config.toml
arch = "uvit"
model = "image diffusion model"
dataset = "retinal OCT scans (Kermany 2017)"
train_examples = 49215
image_size = 64
horizontal_flip = true
conditioning = "none"
objective = "edm"
cond_dim = 256
norm = "layernorm"
norm_position = "pre"
hidden_act = "gelu"
mlp_ratio = 4
head_dim = 32
fused_qkv = true
qk_norm = false
layer_scale_init = 0.01
parallel_block = false
inner_norm = false
patch_size = [4, 4]
layers = 14
width = 128
positions = "conv"
init = "trunc_normal_002"
residual_init = "none"
optimizer = "muon"
muon_scale = "spectral"
learning_rate = 0.015
momentum = 0.95
nesterov = true
orthogonalizer = "newton_schulz_5"
adamw_lr_other_params = 0.00072
max_grad_norm = 0.5
max_steps = 6800
batch_size = 128
epochs = 17.7
lr_schedule = "cosine"
final_lr_fraction = 0
warmup_steps = 200
weight_decay = 0.01
adamw_weight_decay_other_params = 0.01
Rows from block 4, named by matrix and row number. Rows with one number belong to one neuron. Each number is 128 + 24 x the weight over its row's rms, rounded and kept within 0 to 255. All counts start at 0. Numbers have three digits each. After the name is the row's rms in percent of the matrix's.
# fc1: MLP up (model.blocks.4.mlp.fc1.weight, 512x128), inputs 0-63
# fc2: MLP down (model.blocks.4.mlp.fc2.weight, 128x512, transposed), outputs 0-63
fc1.60 074:090115138169155172121153135106123129168118132112117094122108144111131132145089150082116172123154118163136130139144164109154101159134129122170137141146093101170093123149115129145158154133138109
fc2.60 078:152127108122137101108100141119112068092164143152118137143140110144101164139089132141128123130097139119155122113133097149070161113127151167104111099122155123097134132159164139111128136135123131
fc1.61 128:112160104088094116141151071141090145140140120144140149099122102123125153158145106096140129130099206136118125160160123153129136136103158139121117131148085089117185130147158120127108112122117111
fc2.61 135:156151144137171140106103162111154073162122121122110122122177141140154082096138146141099153099121088117097101094108128101147116123101088086103122103090155158107118104108128145152130119163129171
fc1.62 145:140108133109142148131117129129102157128103089134101116120152139156156121144120113134091121148134103135130133138122127167171129162084113140197117117157136146139124128139132143140134170110107101
fc2.62 140:136113144157126109135123101145153082128147174185135125141117109116119124125142168129128135143088154115105140101135130109120151106153116144074147122074129146134160124143120125151137097103145163
fc1.63 095:096162122117131084135139106179097123082099130152137145128125133119111141136113138170123120131156167068128121091118161138139097116125111134120144119156123108143148075145161116113133130123094164
fc2.63 100:119131159142128136168165122126139140166159102096127108129104140089141099096149122086135130112100100143083147133106124066118134099162121145151147150100151133137131169116138106167146088163099137
fc1.64 108:143120126133125149116160135124093116170147134151115105142167160139144117125101158154114128175130111077112152133139117135151172155129103141215156112133148115133162122082104130119137129136118080
fc2.64 112:160086166133146084117114150175168138119120133119114137139107081119139116119110066148139112130110138176155143118140110118097111083157128122097151145099139123130138142133126122137122140128114164
fc1.65 128:115086129099139183167126118105147126105141084129124096163138116159104127142113153115133104116094148143161120124188150123126120117109145111147158111130114136061106110142107144089142131122159151
fc2.65 124:138118124154100121131137153148100151157126132085172113135101151096109092150168122160164121130151088106121145160133122126115148135088110116142114144154135131166134134158151128166118166154106128
fc1.66 134:109098095135158177111170060126129163146138100075130113154127113084140114116122117170126153131133106111125148106085132134151102154116115125104112136125105106154144129141138147148085117123168113
fc2.66 130:084108120110126154081146174139151088095180128139103118108143178152126124135147118111100110132134143129129098113185128124147165120115118131128128116131135139078070139107112173128134098149132141
fc1.67 079:162144174129106061126144108130193161092126134149141088130143088100117091127118055120117137125129077149160098124084129105150138163128132165130134138152113146105124132127108092144095138129127135
fc2.67 078:076162152136121158106097116119121079179151152131163121117103127124105168119127173093116138141128156110157117086125125162156128143161128105130110132108141149176154142108131123152151122135120138
fc1.68 114:111097144151135135111143169124149131111132097113098095091146147151097114119157167116134136139155116130127145095123091136134145080156083174116139105127141124114109143170124135145083107109158139
fc2.68 122:126116133110158131101149101142077142099127153085144156145118157124145164140103115109085152083106147136138130161133115104121106146119160132141154128127092156126157080117109152138145147121132120
fc1.69 082:108136153126152182111156136133130131132119105120123117108166105119107124137132162124146146112119133090141142117149116099164137085137086135111144122147105128118130177112113106128118109156146155
fc2.69 084:143107140109123110150142131130126153113170165121117132121091151104142165128149123119104096102081113157109141134106129161098138147129183115162092140113155135132123065115117146105116123110102107
fc1.70 133:124123113158141121162158161100068128141113112113155080111122097132171150153103130137133127139096134141139109114078096119114122121135120172121151136113112116103085160140093158144122121112117108
fc2.70 146:117145145087097154112075076176165151097141117155120161137117172137123122110139126119122138097150107119102139130156140140137099151097128121149116139151114116144162106107140100133117102153132112
fc1.71 087:155107184212087171136108112137120131102094136149158105143191106144132111123115160122133128137090147109168128131147142151132126090112116101112132143151092117122103135101137150105098116120126097
fc2.71 089:081153128106159139131127152131115136138155165130119145093096167119148154139163085158133120138133086114099084109112130119129099152102165135092114090138131138106115123144142091185119127150112145
fc1.72 133:170120111149115101147131099132072135099132126090131137124111140146131157119156145148136139156120138092127096112154104108111072152090129128142156096136131161139154091124093148124141102137150123
fc2.72 140:097116142106139141123137131124184151162087180163117107117155127135080078156121082112118115140137121149122132113123119150137149103117110132136120127141125131115106173132176119117128151084119153
fc1.73 059:117150151152111147134125106135129121121129142147129120123144111150139133132136172129146118137110136178165152161141134092102109108143133117093154143141088102064136163115134143138143128144128146
fc2.73 061:130139147109099141073152143119098118124137158102136120117087144103124147097133125141129143126157151096133125097130120129162136126126161138161125121086103142158140103091099057154124139124130138
fc1.74 073:148121131119157132149102069152107156135127119085119085131116162132160189101145148098135137135100129146127155073143129123140126155161113153103141155138151130126120112125130095157168108136096167
fc2.74 076:096125099161142169119087141106148110135122124130082145137163102124130104095151117116149111106150154136164098153143103157118141147072181103117108124156115144162086101094121099069100127119124104
fc1.75 103:099110139125166102144145115116161124143142105160128106144110124141149095111127119087148114145087106110200126147119130100132110114122153111124145133073136125171093109124172116107146148138119045
fc2.75 104:143078117117073118096124174085108118098169123085076123154112068130110145107125122140129182135130115141095132134096114143102144135115127139113096139152100155175158145105116127158154111121169160
fc1.76 092:119122132145166119168135127132151113133127124095126120125125115113131170141137076142119107108155163085149139140126137109128131164133192170124144095137132129166127098099077127113133166073104143
fc2.76 090:114093136105120153135118154130097165122119166139103121163172156111152076138111175130151156152123089124121132142132138099153107125092099095125128117144139083112134113114177131118107089127176102
fc1.77 122:073113134110121062129150163131126123113122129112112144136121132122148112107056127127096104145099109112155148133108157167128128153138098169169101147111144146122127100116148143084120156091110135
fc2.77 114:179130141121158154043152094127085094135148083141154122168152143114077099156163123136141112101120120155116074112127157158132141084121146088151117178125122129151110149148129117133167082148119100
fc1.78 097:121128151157096125066140107095151126144139103125117137137121133091165144142120152118084143153118118156136173108120168108147119091117108098152102149130109141123134122118186165124145121102161120
fc2.78 100:113128139163117134093148167149149152117157091091124083115115147188118160168140114131117127142141121122091082126150123150101142128133152123094128123073100147134082125113137125098117113150066130
fc1.79 070:159147132134103114132096146170153111116123114111123114125190166127160160108165147135120157120119129097137155098107124122106142158123098129125133128127157160132079096134150123112147113090103117
fc2.79 070:108122088111112181110126095161121124128117137129101113156091151090115123136112117133085167097144173101086110187146138100127157153161135106082128132172163117158119121129116127107148124119158149
fc1.80 041:092090147094168157128130120122131122103136179151138144159086166132132134083119103116129128137126103096137115107126100156136147133111157134155148151081146083131101130127148095152161126137141138
fc2.80 044:127099117154134086162132123121138083136156086110094144119158118139107153158107121129134115155140149124149134134135085111099139124135112132134129100174156148132138141139090126119157129150129126
fc1.81 124:118105137108148162110103125129137133140162155125143117158132156115131098091113129075145130147175123134178120091135109144162147144110174136108129149128099068133134121111153113154097131136147138
fc2.81 139:087110130126121105111189124111100074107107131156098144116131094158122162139149121147136112090121168128084134128110116111067132129146093128122096117127118157150115151125107092121151072107117115
fc1.82 129:123157109166140150117148120158105117085115099095089113162136099150177148116132161123126082136114174114127081107160106120129099113156114148149134123151097107138134135128134123121147133111137130
fc2.82 123:088139145139093132112110131117105113165148132115139155107107120136113114160160140091128160104101096141117135111105141126147172142120132110136097115123138132116122129162114116125137112166125093
fc1.83 068:122139143089117121156137176138158141061126103142167142113146112128138112080178139166121150124134124076119112140098164152135089125109134088152105097061122127122087148147097138120162152126133116
fc2.83 080:127129107133109126098122096126128111163136111133069095143099165171123144140096133133123096142124071191139124114163155095133158106143100141117138150186136128120164132119156100138102129109109120
fc1.84 065:141148161143126166118120108120148101126156150117088158167129099166127122105067111102165076134148087161138126114183102129100138130076097109161105131126168166173101134120139153098151129135087108
fc2.84 063:108136132118170103105136184140084157109117139080122132088129109155106145146138091137136117141110182098101135133093119132114135123140110134140122141117049121113120131126155119149079146108174118
fc1.85 125:123167116108136146124131135147074107129116132160093037113142127111132174119127134154089181170124161118137119115096132129127110120148153152149105138090128157146148108156164145160101111133121119
fc2.85 124:150158114144143110139137138083159136131173145106160192141084170166145088153154141113174126130098129118119117159114162127133120158074109110115134107144129112158174171100141131103167109112100106
fc1.86 108:165118136151146159114141089132117088164130135099110165080097114156140118138137166151117130132157153135196125133117164120132116106116135147147125162111143107133140111125120115141104123123136089
fc2.86 106:079093099106136121128108178147130134103158158188134113179173147109128129127097106115130103100083123139114168106124116121153119145129161086145129104122087101090124120133171137135130158120123139
fc1.87 086:110110115203122131113119109131074110115149131146143133126139089138167134127155130121093167116112163116123095138154172097131084149132096138139143123143162087132138090164110127139152109114099139
fc2.87 103:161115137096148139124152123100144150147090117064110140167146175102108135134128106145106136123126124113130138129138130177095177110165147125127093095172085121112121147112150116087089114141160090
fc1.88 099:126124095132113127133113118160093094123122178107115151135147150153143144155143155184102158113127153151133148160132140150137129150104145087073148110102115141122113121139158068099111126105132103
fc2.88 096:150136152109112137089139079124168173159124138147148112128081174115082138105126129112138121133174103115117130109132121099099095145141138185167115133089141119140111134188145137166163136148128129
fc1.89 161:132139149141178124084191142209166111116120144121105081147069109123147149114162122131115130133157121117142135119125148080163157146108108137131101122096114127145072091142132095158118147146101146
fc2.89 149:094128142173097161113076094111142117129152098096133128119082119164170148087090142126134131129133165122131128145122121121098125146119137092172130147118093140110117150103117140123169103131168107
fc1.90 063:105138165137138133106115104164093123158143167097122132129143132118186126123110114125133137121100120111148122152144118097099096136108143159124150133104168132097160123141163105169145110114120160
fc2.90 074:181155085149170140156115121126170121131135146148087138148159120146115147128107132148113143139110123081107171126125135165151131128100147100128140108148108123166107077085116136096111119133103125
fc1.91 112:123099145134105128070104110120135169152124138129155119134162174149104083138126133157140089132117119171157153133129145113132128111175122098153118116134114158121123169094153174135168096157160115
fc2.91 115:156136135119178118172126111129111107126133121137127139086084063104134180119142126127125175128146133082098098148096145109119133126085123156138138113130132122172122125180119109106132181121115168
fc1.92 130:127089141084138152141169103085143116112135126144161133111143114149143150135090140130081121154131174148168145133115153152128137153101112125062125138116158133086129134140136136148109185135151125
fc2.92 116:130100087148099093135106106152116159165135121099129135125167187118125134138123156111124117112138110102154112145105146143144139096122139144150069152137091135109139145103145096089134110141118100
fc1.93 075:170129188166146129120161114162153089102143150126116119115106119165123187114089127152149149113136137142157072120116122089125134108137127137126086145117130108090122131126128136142140144151110128
fc2.93 068:111122124152096157125087161092133117163128161086147106144097123104130138142109140155126134136138100111090126100098165142120159131113136129143175127125075148144110171153098133105142133162151135
fc1.94 061:093143134125117131103128107112186135100127111103144107127115127115113115128109163124085119118110132113142132188109163143127107132157153083137087135147125098116130103124115157107164122091133109
fc2.94 065:129119105103135143067134099094139120142139101112142141129186098117132134128113159112164133129120133133101121119129134119142141141133138148125179182091088155109070134102092155136139065105120135
fc1.95 110:139124088111084142083082096106130152150143157133113110152144095137098091135122115116142122132105146125158134111131130126108144117092142097152125121170088139116120123140149120100134111098157181
fc2.95 104:106107147130124137142120175133140137116127084113134148109135132137174159087106148115126102178103113108138093104161141153142100121111150144124088165105207159160150103166098137140086087147132111
fc1.96 132:103146174120139097134146131132111131167116153143110103142087149090120096124126140129141158138130180153129136137139139137116163077113108133118155125133150113173100127154135134090141142112132106
fc2.96 146:133111077139099146102131095123107128088106115104137170090155107139132163150130112120094117144107113136145083120132123119134085175123122132121145128127119155073135131145127104132107099168074163
fc1.97 065:130146141118119123103088136134132088125121081136145099109186156100140174116135142123090135160126113162111137115146136116173118088107124131126081140142189126137107130125099158108142127130101098
fc2.97 068:104137102115160078125157170125083140115118151123134160163075129123106100126133123156142131140140109141133108127109106150113128167117108128141095113158103136123149106106113099121082124128102141
fc1.98 057:135132107163142141137111127133150132153148105174109111185144104114146144160110156130131060148114108183124121087105099116130168102133138100144112140159113130109085133123103069127105167160155091
fc2.98 055:093046084116094126115136117178166164108132152115086131114142128129129088117161137155137154138133139122114130100155153147097125162158140147103137094124151134138181138118118113153118067109143167
fc1.99 108:168162161142157096113169138097140122149116151134125130171083163146094137122130116110132120080189125107146112146147148127124126103093149104155138138129163136148081094132136121123154125076132142
fc2.99 121:065151127129058124143120096132125131114148123149153145118156087134126132162097120139147121160100139133149171124108145127138096162134110157098146152122071125113177168115143103136109155172106086
fc1.100 071:153110127134123086121118173128153151146140122107123106136127099120124155190133114117120164110134168186135119133108157087117168093130138156131091125090140125139144128132100139134143123131132140
fc2.100 066:087145098065118149121145139161089102131108114142150150126133153144140106114122092121123098144120129114113140125146131145127103169154143134157162152119109145072168157091119079141136182135154123
fc1.101 053:154105107122134149094082138119170147116158130160113115144141110127121075128099162119149104138100126169192093112133113114122152146149105124119090119132114121098099114115162106158172128112129123
fc2.101 052:118096131157129106097194159151125088134098103114113139130143137119125110115160107142113129123132104152092124099152103095097144105120116124172142093103136117116146126102099125153089114110128130
fc1.102 076:133097135131126158132158110165105105093187134161093112126106134148099161139136132142154144119114101162148126141153132175139116122154088088149101145092161104126117140129132118121150108100134111
fc2.102 066:120071110138141130127075150086160132130120139129181115124115118129123098115130109136140153105125120095117096139091151109146126132155084154147137168141152142139138129155139140127120099147124153
fc1.103 139:152143157146170148139133084107171125137126086129095139172164092139175097159120085103067135161124133115164093139150109081116129127137142137110105093114103131148170108109141127084145106116146148
fc2.103 129:126111111149135179085116159157115136087186107134144113122168127149105136092118126172165117133103089087071142132123128125135109151150162090121124118132136127144152140130115114184122111142073099
fc1.104 097:113124112205144158115110084152136137112150130086155100166131153149074117101098139102129127110155140135113139130103125138104116097136103125210107150116112115135085132115097149146139163135134113
fc2.104 100:137156120161093142112109158106131143127114091128101102086116100121105141100140143110199096107151111106082109091171162108105117101106191155129145093111135113151135134140149123125096155166145113
fc1.105 092:090117149116130128112145121147158118149131168111079094128114123172116126129162157112160122108143104168156140122085087108155124126151119101099145174111110125103131141108166141136138098149140146
fc2.105 084:106154104123122103137130150105183117140187094157157116144127106138135122113116129130108130125109151153142129118114144087163141148097101127100114080171157122158119172131118134098132170151085142
fc1.106 094:148097133148130096163113097104119129147149110151091167103121123128099122130114169088091111162138159119147124131123131121095110113146132121113112122117131169121145128136129148135151152147089149
fc2.106 083:124138111137126104100165154153145143100113135104147144166152139129133108184089136151176176106145152146123141122125105152129084134110142141164166103157092124109152098140108066106086105108141123
fc1.107 151:115094152131106183146130140176123130110116139158168100101147138151114090158120152148139129126125136086152133101121123125115112134124139143142120171144114098097154112114159126137149102134084144
fc2.107 125:117112154123119138096123134120143113168172135107130136146127134089171130113160142134155116135116117185100153135183121128111140114118129100140165116086149071114118099119128135133114131148155130
fc1.108 116:183122135116184132151148147128167084107124129141113134110170129099119107149088128153144133176138149136128148134118104117122116086104159156150141120115115126120086134097148126097121087113130134
fc2.108 122:091165150096102132128131134131102114110146102129085163171083126125160120111126115137127123097099144109136107161110151078151155145149121117134074171084130128134174091144101101132124149141142103
fc1.109 067:143131136117137125153093175123151142176132106111110138106113140176108118116129119106127135135137151120098155169172115125158121137158108166110154136118098106068092104129118159100130112146133139
fc2.109 069:090115126150102142137161152134106113132115148144111150155096129092171131129128101136105133116115164098140157135087122106135126116155160087168073140093120159156211157106101106085126152090121131
fc1.110 110:122114107080087128141122166131179135169099131129092110151110112150144134104171167130134089150123143121133111118178108114168145066151121150137103095123110099135111070145086213125100132121148141
fc2.110 116:122121156171126126120139105162100105125153170168161101145134171141100141191116108123120116130101115157143107139105143123103134169143108084136117133085132151063119164133214059128159125148107126
fc1.111 118:170092107109133088130137149141122187104149142103156127124121183122123119113154099109139146116117111119107133142127141138120142118120147132129115091119182118103139085168213047170095141146105111
fc2.111 112:063146154152138146166103104112124117091092144155145122135193086109123173123128142117128138124151161124147148104127139125157110169164127108141118135139089135169105139117114175119157110080156109
fc1.112 094:143161111109117108141176144144113120130130111128087150093111102104141159105104117158119149149124134160151111133101159108139179124135126138124121160089114141096096107131089119136141143140117169
fc2.112 094:111126117165107191190104105097186143122146149119118090148136106115120140129153114121102107145166099076118135119113118085141131127164157141142115125120129138158163130119157114150136104118147129
fc1.113 149:095126140104117197116135101112144098126134159137155098113126156142112114122095157138102103153089139108152143102122145123109085154134118104169150134117143112142140131140134128110147126103130111
fc2.113 153:160124113139134084141101145151084137137130113152105165186108108108146166165144131110153152115166100143104151149164135122118144120133155124125106113149110108105117113142148135100127080145121134
fc1.114 097:141154119117153149097128139089147152090144097139121132145095089148136150117152092134110107149109111094142112148075123177163131088112109140114160135126106143182135136163142095136109095108116113
fc2.114 103:120111143088144130128120123176128076136099103149132071091180153109142173153087127151161140102113153123108147130162148124112147127121115131112106111135133145107095159111130181142136142158128136
fc1.115 133:120180127081099124127145097105147130148111116098099151139166127149146156128141123118095093126104156121103142107120131117127124111140079122144132099108099141139127125133171120110143146154169113
fc2.115 119:132146157142134113135089174103125138105189111127123074107127114116073145094137101147166094120118091127143114142096113151118142151119151130146111136143142162089115121136116144124112097081124121
fc1.116 115:104147103138157160111109129126115117127137126082128158133113129139119120155139165118128093125160075139116087105101128097096113108158081129132124133060127135151115138149131120099149130132131135
fc2.116 131:127156163139129069185145167153132126155156120157110105095154134122110129126158116103137140130128171133152150137138163141151160120117161153158123114173128143110123134125136137146110138117134122
fc1.117 099:144142147132158082130161130103150130094109084116140116114132126161126127169096119113114098095112149115139131140133111129149105112112148167101133137155122105107132054125138133172110143118115151
fc2.117 105:098101119139146107158115144159137134178141141122144151130161186124103116172120098145132115125114091101126141164115145136151186139121080117146132128155109128145159154107113113132131098157139141
fc1.118 104:113144095076076152139150078164076110116104121129122096135112137157072130124141163170164122135100106158133137169134117133127134140084120147100123141158124129118136124120080121145146139091147167
fc2.118 114:126120145178161134106109150133169155107170162175113150111117162108163133153136113134120151144119115099103098100115111132158146080180140154129104140080127145153105120109146129125099079146098094
fc1.119 109:100097135158131167154135112101134084143106115122148129109152145151155124121137114124147129142108150124110149170162181095073101141134114133150141135067099077159149124093107171127145089080123133
fc2.119 118:130128156125067094091129098118137138132127166135115102162124136135077134099124141118125138132168133101143112085125141107138146116145154176106142144118141130133136124174148114130127138135105160
fc1.120 072:151097164129105149185131150114153100149130145125115131091137163132142114140085126097157130139107129112160142103129142090116151128091104121148127160129125163130121149092112128090164172154103105
fc2.120 078:117110136127122128113129097185123142115084122144125133133141074129122149120124129150106128116115133143125171118125108178145155128166129116115145132139110099149138095184154071129080070101128091
fc1.121 116:089097109106106097089122146098135137087166115107122109152127142080088139125106206150109111101142137184110160064142140140089110126132153078130118107145118111112158093138121173160144112173100166
fc2.121 095:102131134171141129125144120182137131092161137110156137083132115117106141140161089113159145155131085101113122166140144133110140127125150144137159112145157140129127150106093123163101123078153124
fc1.122 125:112119118131160128116157113149156136123157169137117134122103137137094145137123121099148126140123132140086093148131116125102136146124166113160131075132168086191133130126103178118158101111120156
fc2.122 120:142081128135111122162093144140100111138111128131142131093157107126126134157111097173092100122133146114162163129109142116131115095113103131089153176088122111073124151150101121100153164110133114
fc1.123 080:107121153107152101136107133145156055141148116111133124147121113166069115188132085130130133163137132113126144095134118160120102131134186103081097152133138138132184156123139120114104132116106135
fc2.123 091:131119115108143165146143148140107152092115153107170135118119152093185144108103133145138095119126156151144141189134130079146162119082070140145152161084144094130100105108116141166146154123138144
fc1.124 120:106113095143108111140091138088124157119163168148139130139156166173072194102116121168134159123106131067110126115120132141126141115118153116121113088132127150114133139169095098125119124130098106
fc2.124 116:128091120141124132126157116160145104157126123109134141110080122101134104139137100088162149138144140162164096099136161120149066112091115125139079151112150148120130137101150166117166152127135167
fc1.125 062:109125142144071164109141125123135173157085162132125111132109099143122143104155108122098150109177108129125088117102117154127137163126145110140164121106083109150154080163118143124105191143171113
fc2.125 069:097079104100136111118132133126120105123159107118097115147129162151139125153085141119154095160065117137097109119129124071128135115139143134130101096112164135119122154127134139123103110108111186
fc1.126 130:126143137117141136158129087137088122128107135114125115130145127151107135088141114188153091112107161129086135122112136134121140139135158081106128118109123141125158173174098097142144149124125147
fc2.126 123:116150119181134120149158160113171149112141090160080112106082168097132105176130123108106149134099130125136123143154124152151117135140089156160111142183132146121106093126158168104089121127144148
fc1.127 081:192097124161174142163118135087144116115096120132137137117141150129095120140143153107124095089087107164100168113151164138154104150126159138125084120112124105113103110184150089118146105110183195
fc2.127 083:157111097112082104135132131118143138139100112119103102144099075128127139138105095127115146165134196108151126175079140063133114156164150120159151183143089103115125122124137108125141123097102070
fc1.128 051:120121136182111134104123100086141117142106152125116120120129128151138132143109183155094117115153134157128103114133109150194122151123090125110121129082113145144102097124166151138132134130111121
fc2.128 057:106117158099090137171156162104110113151133107164130100129115120123104152148140083129125131128114118107117111157139162131123094135164142118140085141117100146077101141153111165062116122142162116
fc1.129 087:152160106135125126118110106117146120091134178114154117130126128153141128069187103150108116101113123167133115116109129116124130136114143104110109115161126096142161098178134175079122139141135145
fc2.129 084:138089141135148107150085142141123100123147096141091099128125143118167141173124129074177130153150170128148132163150151141162134132129120137083103101108117134100157149136171064127104107107093150
fc1.130 109:103150122096094145106122153104129119082124113185114105130137114100155146161133106121156129085131157137102132075099141126109162169122155114108171118113130139126081101129110170122136101120127113
fc2.130 107:115127124123135139124141113173110149156146137110153130118116121136105087118168154099131175164122143102181085158123136141130094100143124120177079119162121132163158132127151129102122088159094109
fc1.131 125:109107130071138125148130115157124139106161142145158145169104149072155111108132124118127154154114148128111136134129137104121106198070092104110123134148111146166166145115125123117158154096099171
fc2.131 128:126129147151128130138126108115112137127118090127073103091151115174094113131160133128125106086116125106140143123129145131087161053155167162121146168110139128110125113148163148117106121133149100
fc1.132 092:111149122098144137133125154142162092126155144153122119066205127111129135148105132135155127141126183104114125113101117138126150127121090165105141155137103123151166146111134112123099123129129142
fc2.132 086:119162156146130097108129154114072148153150106079129149151112154160134119151155084157115144124128093126126139135144125124112117064107138121128082149119145149081160120127150110125119108131145066
fc1.133 104:111101100122115105154132111133122138156152106167122085140138167118127127130157135115113146159116110166136147120074162091109158146121113138106120112100127122132109091113162124143126137100114102
fc2.133 106:096119117170101157076127154145126116075116159077153155112125097145096129158118158103140175097109125106138127120152119118124135123131150106150153071126132136124157128152108105107170150150131128
fc1.134 107:159105105091159095132116124077081119102140131107167116173163139130134157157153089100101107127086092161111147095153108152128189153123092103166096124122128115128143149099130143113135115101128096
fc2.134 134:110087154132113134155156142162178145178115124164112138102121086129146146100141149162152154156125160119118050151118112122174073101115162195138164102132152162140100136127115107100116159152119138
fc1.135 080:101095093086172111131097090137149173107127110094076087132146112150138140122106122130138140174103099161107114179154132109111136108136084109156127122164114116108142145145137133092172134122148127
fc2.135 066:131126123116132137103160157125128138105142078097123117144093113107113131106148111103114138115111113084140138130084143117110137133132152085162090122122125161179143142138190169123171164095109090
fc1.136 082:111155129138111112128178100123125125150086125163138163176155134128105115114183084114143114131116135095167122148089140117127097106121085108132171114113113125114124128133149120133097140163148155
fc2.136 091:175104123133111154154073168160146110153167118091117113113128116152144162155104151110141175131129143146106119097181138109170170165120169144158124119119145134135139131119124134142139132086117115
fc1.137 113:134125142127081130087153119103151104146139096122113075092132104137099080147126143116164142152149089126110149107123129183104131111118146128124131100128122145107092115165167138151120133096138087
fc2.137 109:127117084169167104127110127117068129132127108140165169152128151107139148148126136159078128117131172112161100126121157103178131165163097111105147160156110139144141150127095121080144104136102136
fc1.138 094:136158089133107141114116145090145132112112104099132168149138119132112109131108123156119103140122116114146087140121124136139134122134155126110100100120120143117187112135038128127116113120143103
fc2.138 093:133119164118142128162119120146110104073166150172132104109123135127147145126110173138141133108125128158173162088124119092154105127085138103138164113162135133145069125130161137127131147127134188
fc1.139 050:156118131110103118151120167106159145089108149121073138121106126138181160124141098102132117136145149088152131137125093162159169159100103183151116171162108125134143121109096113157116129124140131
fc2.139 050:136117115149119139101122083090106094171103113164140124139150150125101090133155151118110146103133125098117092137105169149112119115102120070110104143140171117166125143131163148124148102151145150
fc1.140 049:134137126164115126144094108152105118117148097159137079121121132119111119168118123130126111140127154180111144085117084152128122134112128138124142123143065103148131114129092104128147145123141125
fc2.140 053:087158114112186160097142137138109095113148142099140132161118112097151129078109137125137130109126143117139140127115122129108152151147149129090157128118145072135116117108130185153083112108165139
fc1.141 054:150133126136135111127110115105130126094132150111156115175132137114098138136133078130133148106132159138144102100137144087133131106117147078110075143141121146168105082123115116126152121124134147
fc2.141 053:113133118123095109135112177102133149135174090165118118123125112088120129123121136103156136139132141122143144096086128167096158111143146144059160126114132132101143100137109130124093120081150139
fc1.142 068:139131155116159130111120101108150134117124110133155131204050109162156138133128136122143182145076134127113080178136159161098121112127128134120129161146134181133139149153113116075150116127151138
fc2.142 067:149124121125080125156133124141159133158101124140073123106194115118155157135122133153127165084149140144126108155115130111165167113152099172135141107154151115116106087110126112117180138109081088
fc1.143 112:102140117141173134134112101143103147108123179161134137127154154094095115134127118142164122111158143128122107152115088126126131092081130103117128117128121143109136117126150135107127145097109126
fc2.143 117:121098182143117128127106127171145107180173099102164113117149126147112156124149133126131131119081122138104125095139150115173150173144110163139153164136143136153142116138115109159106118133133126
fc1.144 104:168106138131130132167139097118114102145137103116131136109097156146090158070126121166115107120123145140155152117104120082121127141137109121124115112111096113107098092118134141134073148124103198
fc2.144 085:110104095158064165077122146134134156134121149191154113116102119137138172136136152106135138145134101117124128096092107143149150153125153107126145148133166178125126129155083107134143082129093130
fc1.145 131:157156093161133104158111129109188146101166146148142119136145136116106125108154145106075116151148140154104116119145144121110136104105133122103114193147148141140160132113128147151125165161148099
fc2.145 110:106138138098123112110127196178097137132123138095122167120162148143156101113082130141131121097149122078104104097099145091110123126133123127120104157081076128127142093097141089135121133115127157
fc1.146 097:123092137127131127117159093116128155127147150156104154120119154125127135124151138132140151107103104142122140138130106189153094126103122140161108138111158129102105109162126127164164155124105089
fc2.146 090:195129113121120133159143128130156129129075105107131107070158114139092107102158133134135119113173149119170125100123110067152134141144144126133171125098128135168149132131140143096113111146149158
fc1.147 053:111097120104129130061137138116121096127138141088144148114114157154118105159112080075144134122123095148118134159080107137162174140129155098110118120116120091135114143149131149162136145116098108
fc2.147 061:147108120128094109155112162153102122113143108119091109154122116128110138114130124161133130136141186108149083121196156082127098101098110144138120095122124161127066096115089145117100101119150141
fc1.148 111:155137166117141147133110141156113152102156154147105124119142131140093136147135112132102174129110177119135096167167131141082142106124132131181139106142111117141184128136151160131135110146082156
fc2.148 111:115138139105106095146144111139152095130118110136126126119114128127156107080109123096121094097159103137144146086118104119192132135124114109121138105124160109083117111161084123129126108128131165
fc1.149 107:141152110139144140132135102158128162071119131109133080147187073144120148133136137100119076157113114162113124186093124138130122163110132123144138096170102116110120141150122096118104136095148123
fc2.149 115:103135180151132117106093105121105098171152093159108161148102177105160125138090103148127191112142133108127183101134121127110140126150124136119120147094104145150179097143144153139165127120132119
fc1.150 101:115110155094090134085168144089135139080104125084088137149108151124118122162132118116147157143118114150135123159090110110129110158159102154109125096122123117148137152159147156144143118126148156
fc2.150 102:126133135149165133139091109150116113133130131144124100152154146122104098120149149133094102139106115121095139131133105143119082095111092117149121096124132123121067101111094152186112138146157099
fc1.151 087:127150077111093163122155102093143147121098138161119105128120126141105109101104147156143128138117113126087093135135092154124167146144146148186133139141115107157062072112119169153136112109170122
fc2.151 086:106127116117101162098096137163098164129159127136178140167141107076131132162133098147154097124131124091163132121095133141145120107168110130126095125138143147112155199137152096119121149172111149
fc1.152 095:120103135109123146100136098124133144075139179100113131129100120114145136113108174149156156185100110127135187108148131139114101151159120104120137154087130133113108142146149123142136173159120185
fc2.152 101:149122122159167142163163120129109119130123066176110143107172119129096106134148133140077125094142149110134079133116130123131110078111099129156109119114149123144142137123138141090128087086134102
fc1.153 102:099120104132113104069132118114152132138145112154108092123167123130101097101146098117163134171146151142107118111110146156157107094113132120113158134099142094095151155145145119163106137148093138
fc2.153 101:118137168131159146157132141159108118094123141117119170156092182098148160116126111138103133100107099128137110114134110104103094128095155113127092112102142166119107088137084134101123104084129120
fc1.154 132:128153133149142124086099111124145117160117166091124143100091146144162086084104118167139138164157110128081153124133132118146108117116111107152134065127137110135130099131107117144124173147103141
fc2.154 139:095122113146162133176158123170084145127096075178078118121135127125088109134126107082101136112097127101173138116129130156106106135168142118122125163153147125114100137156129125095173092107122111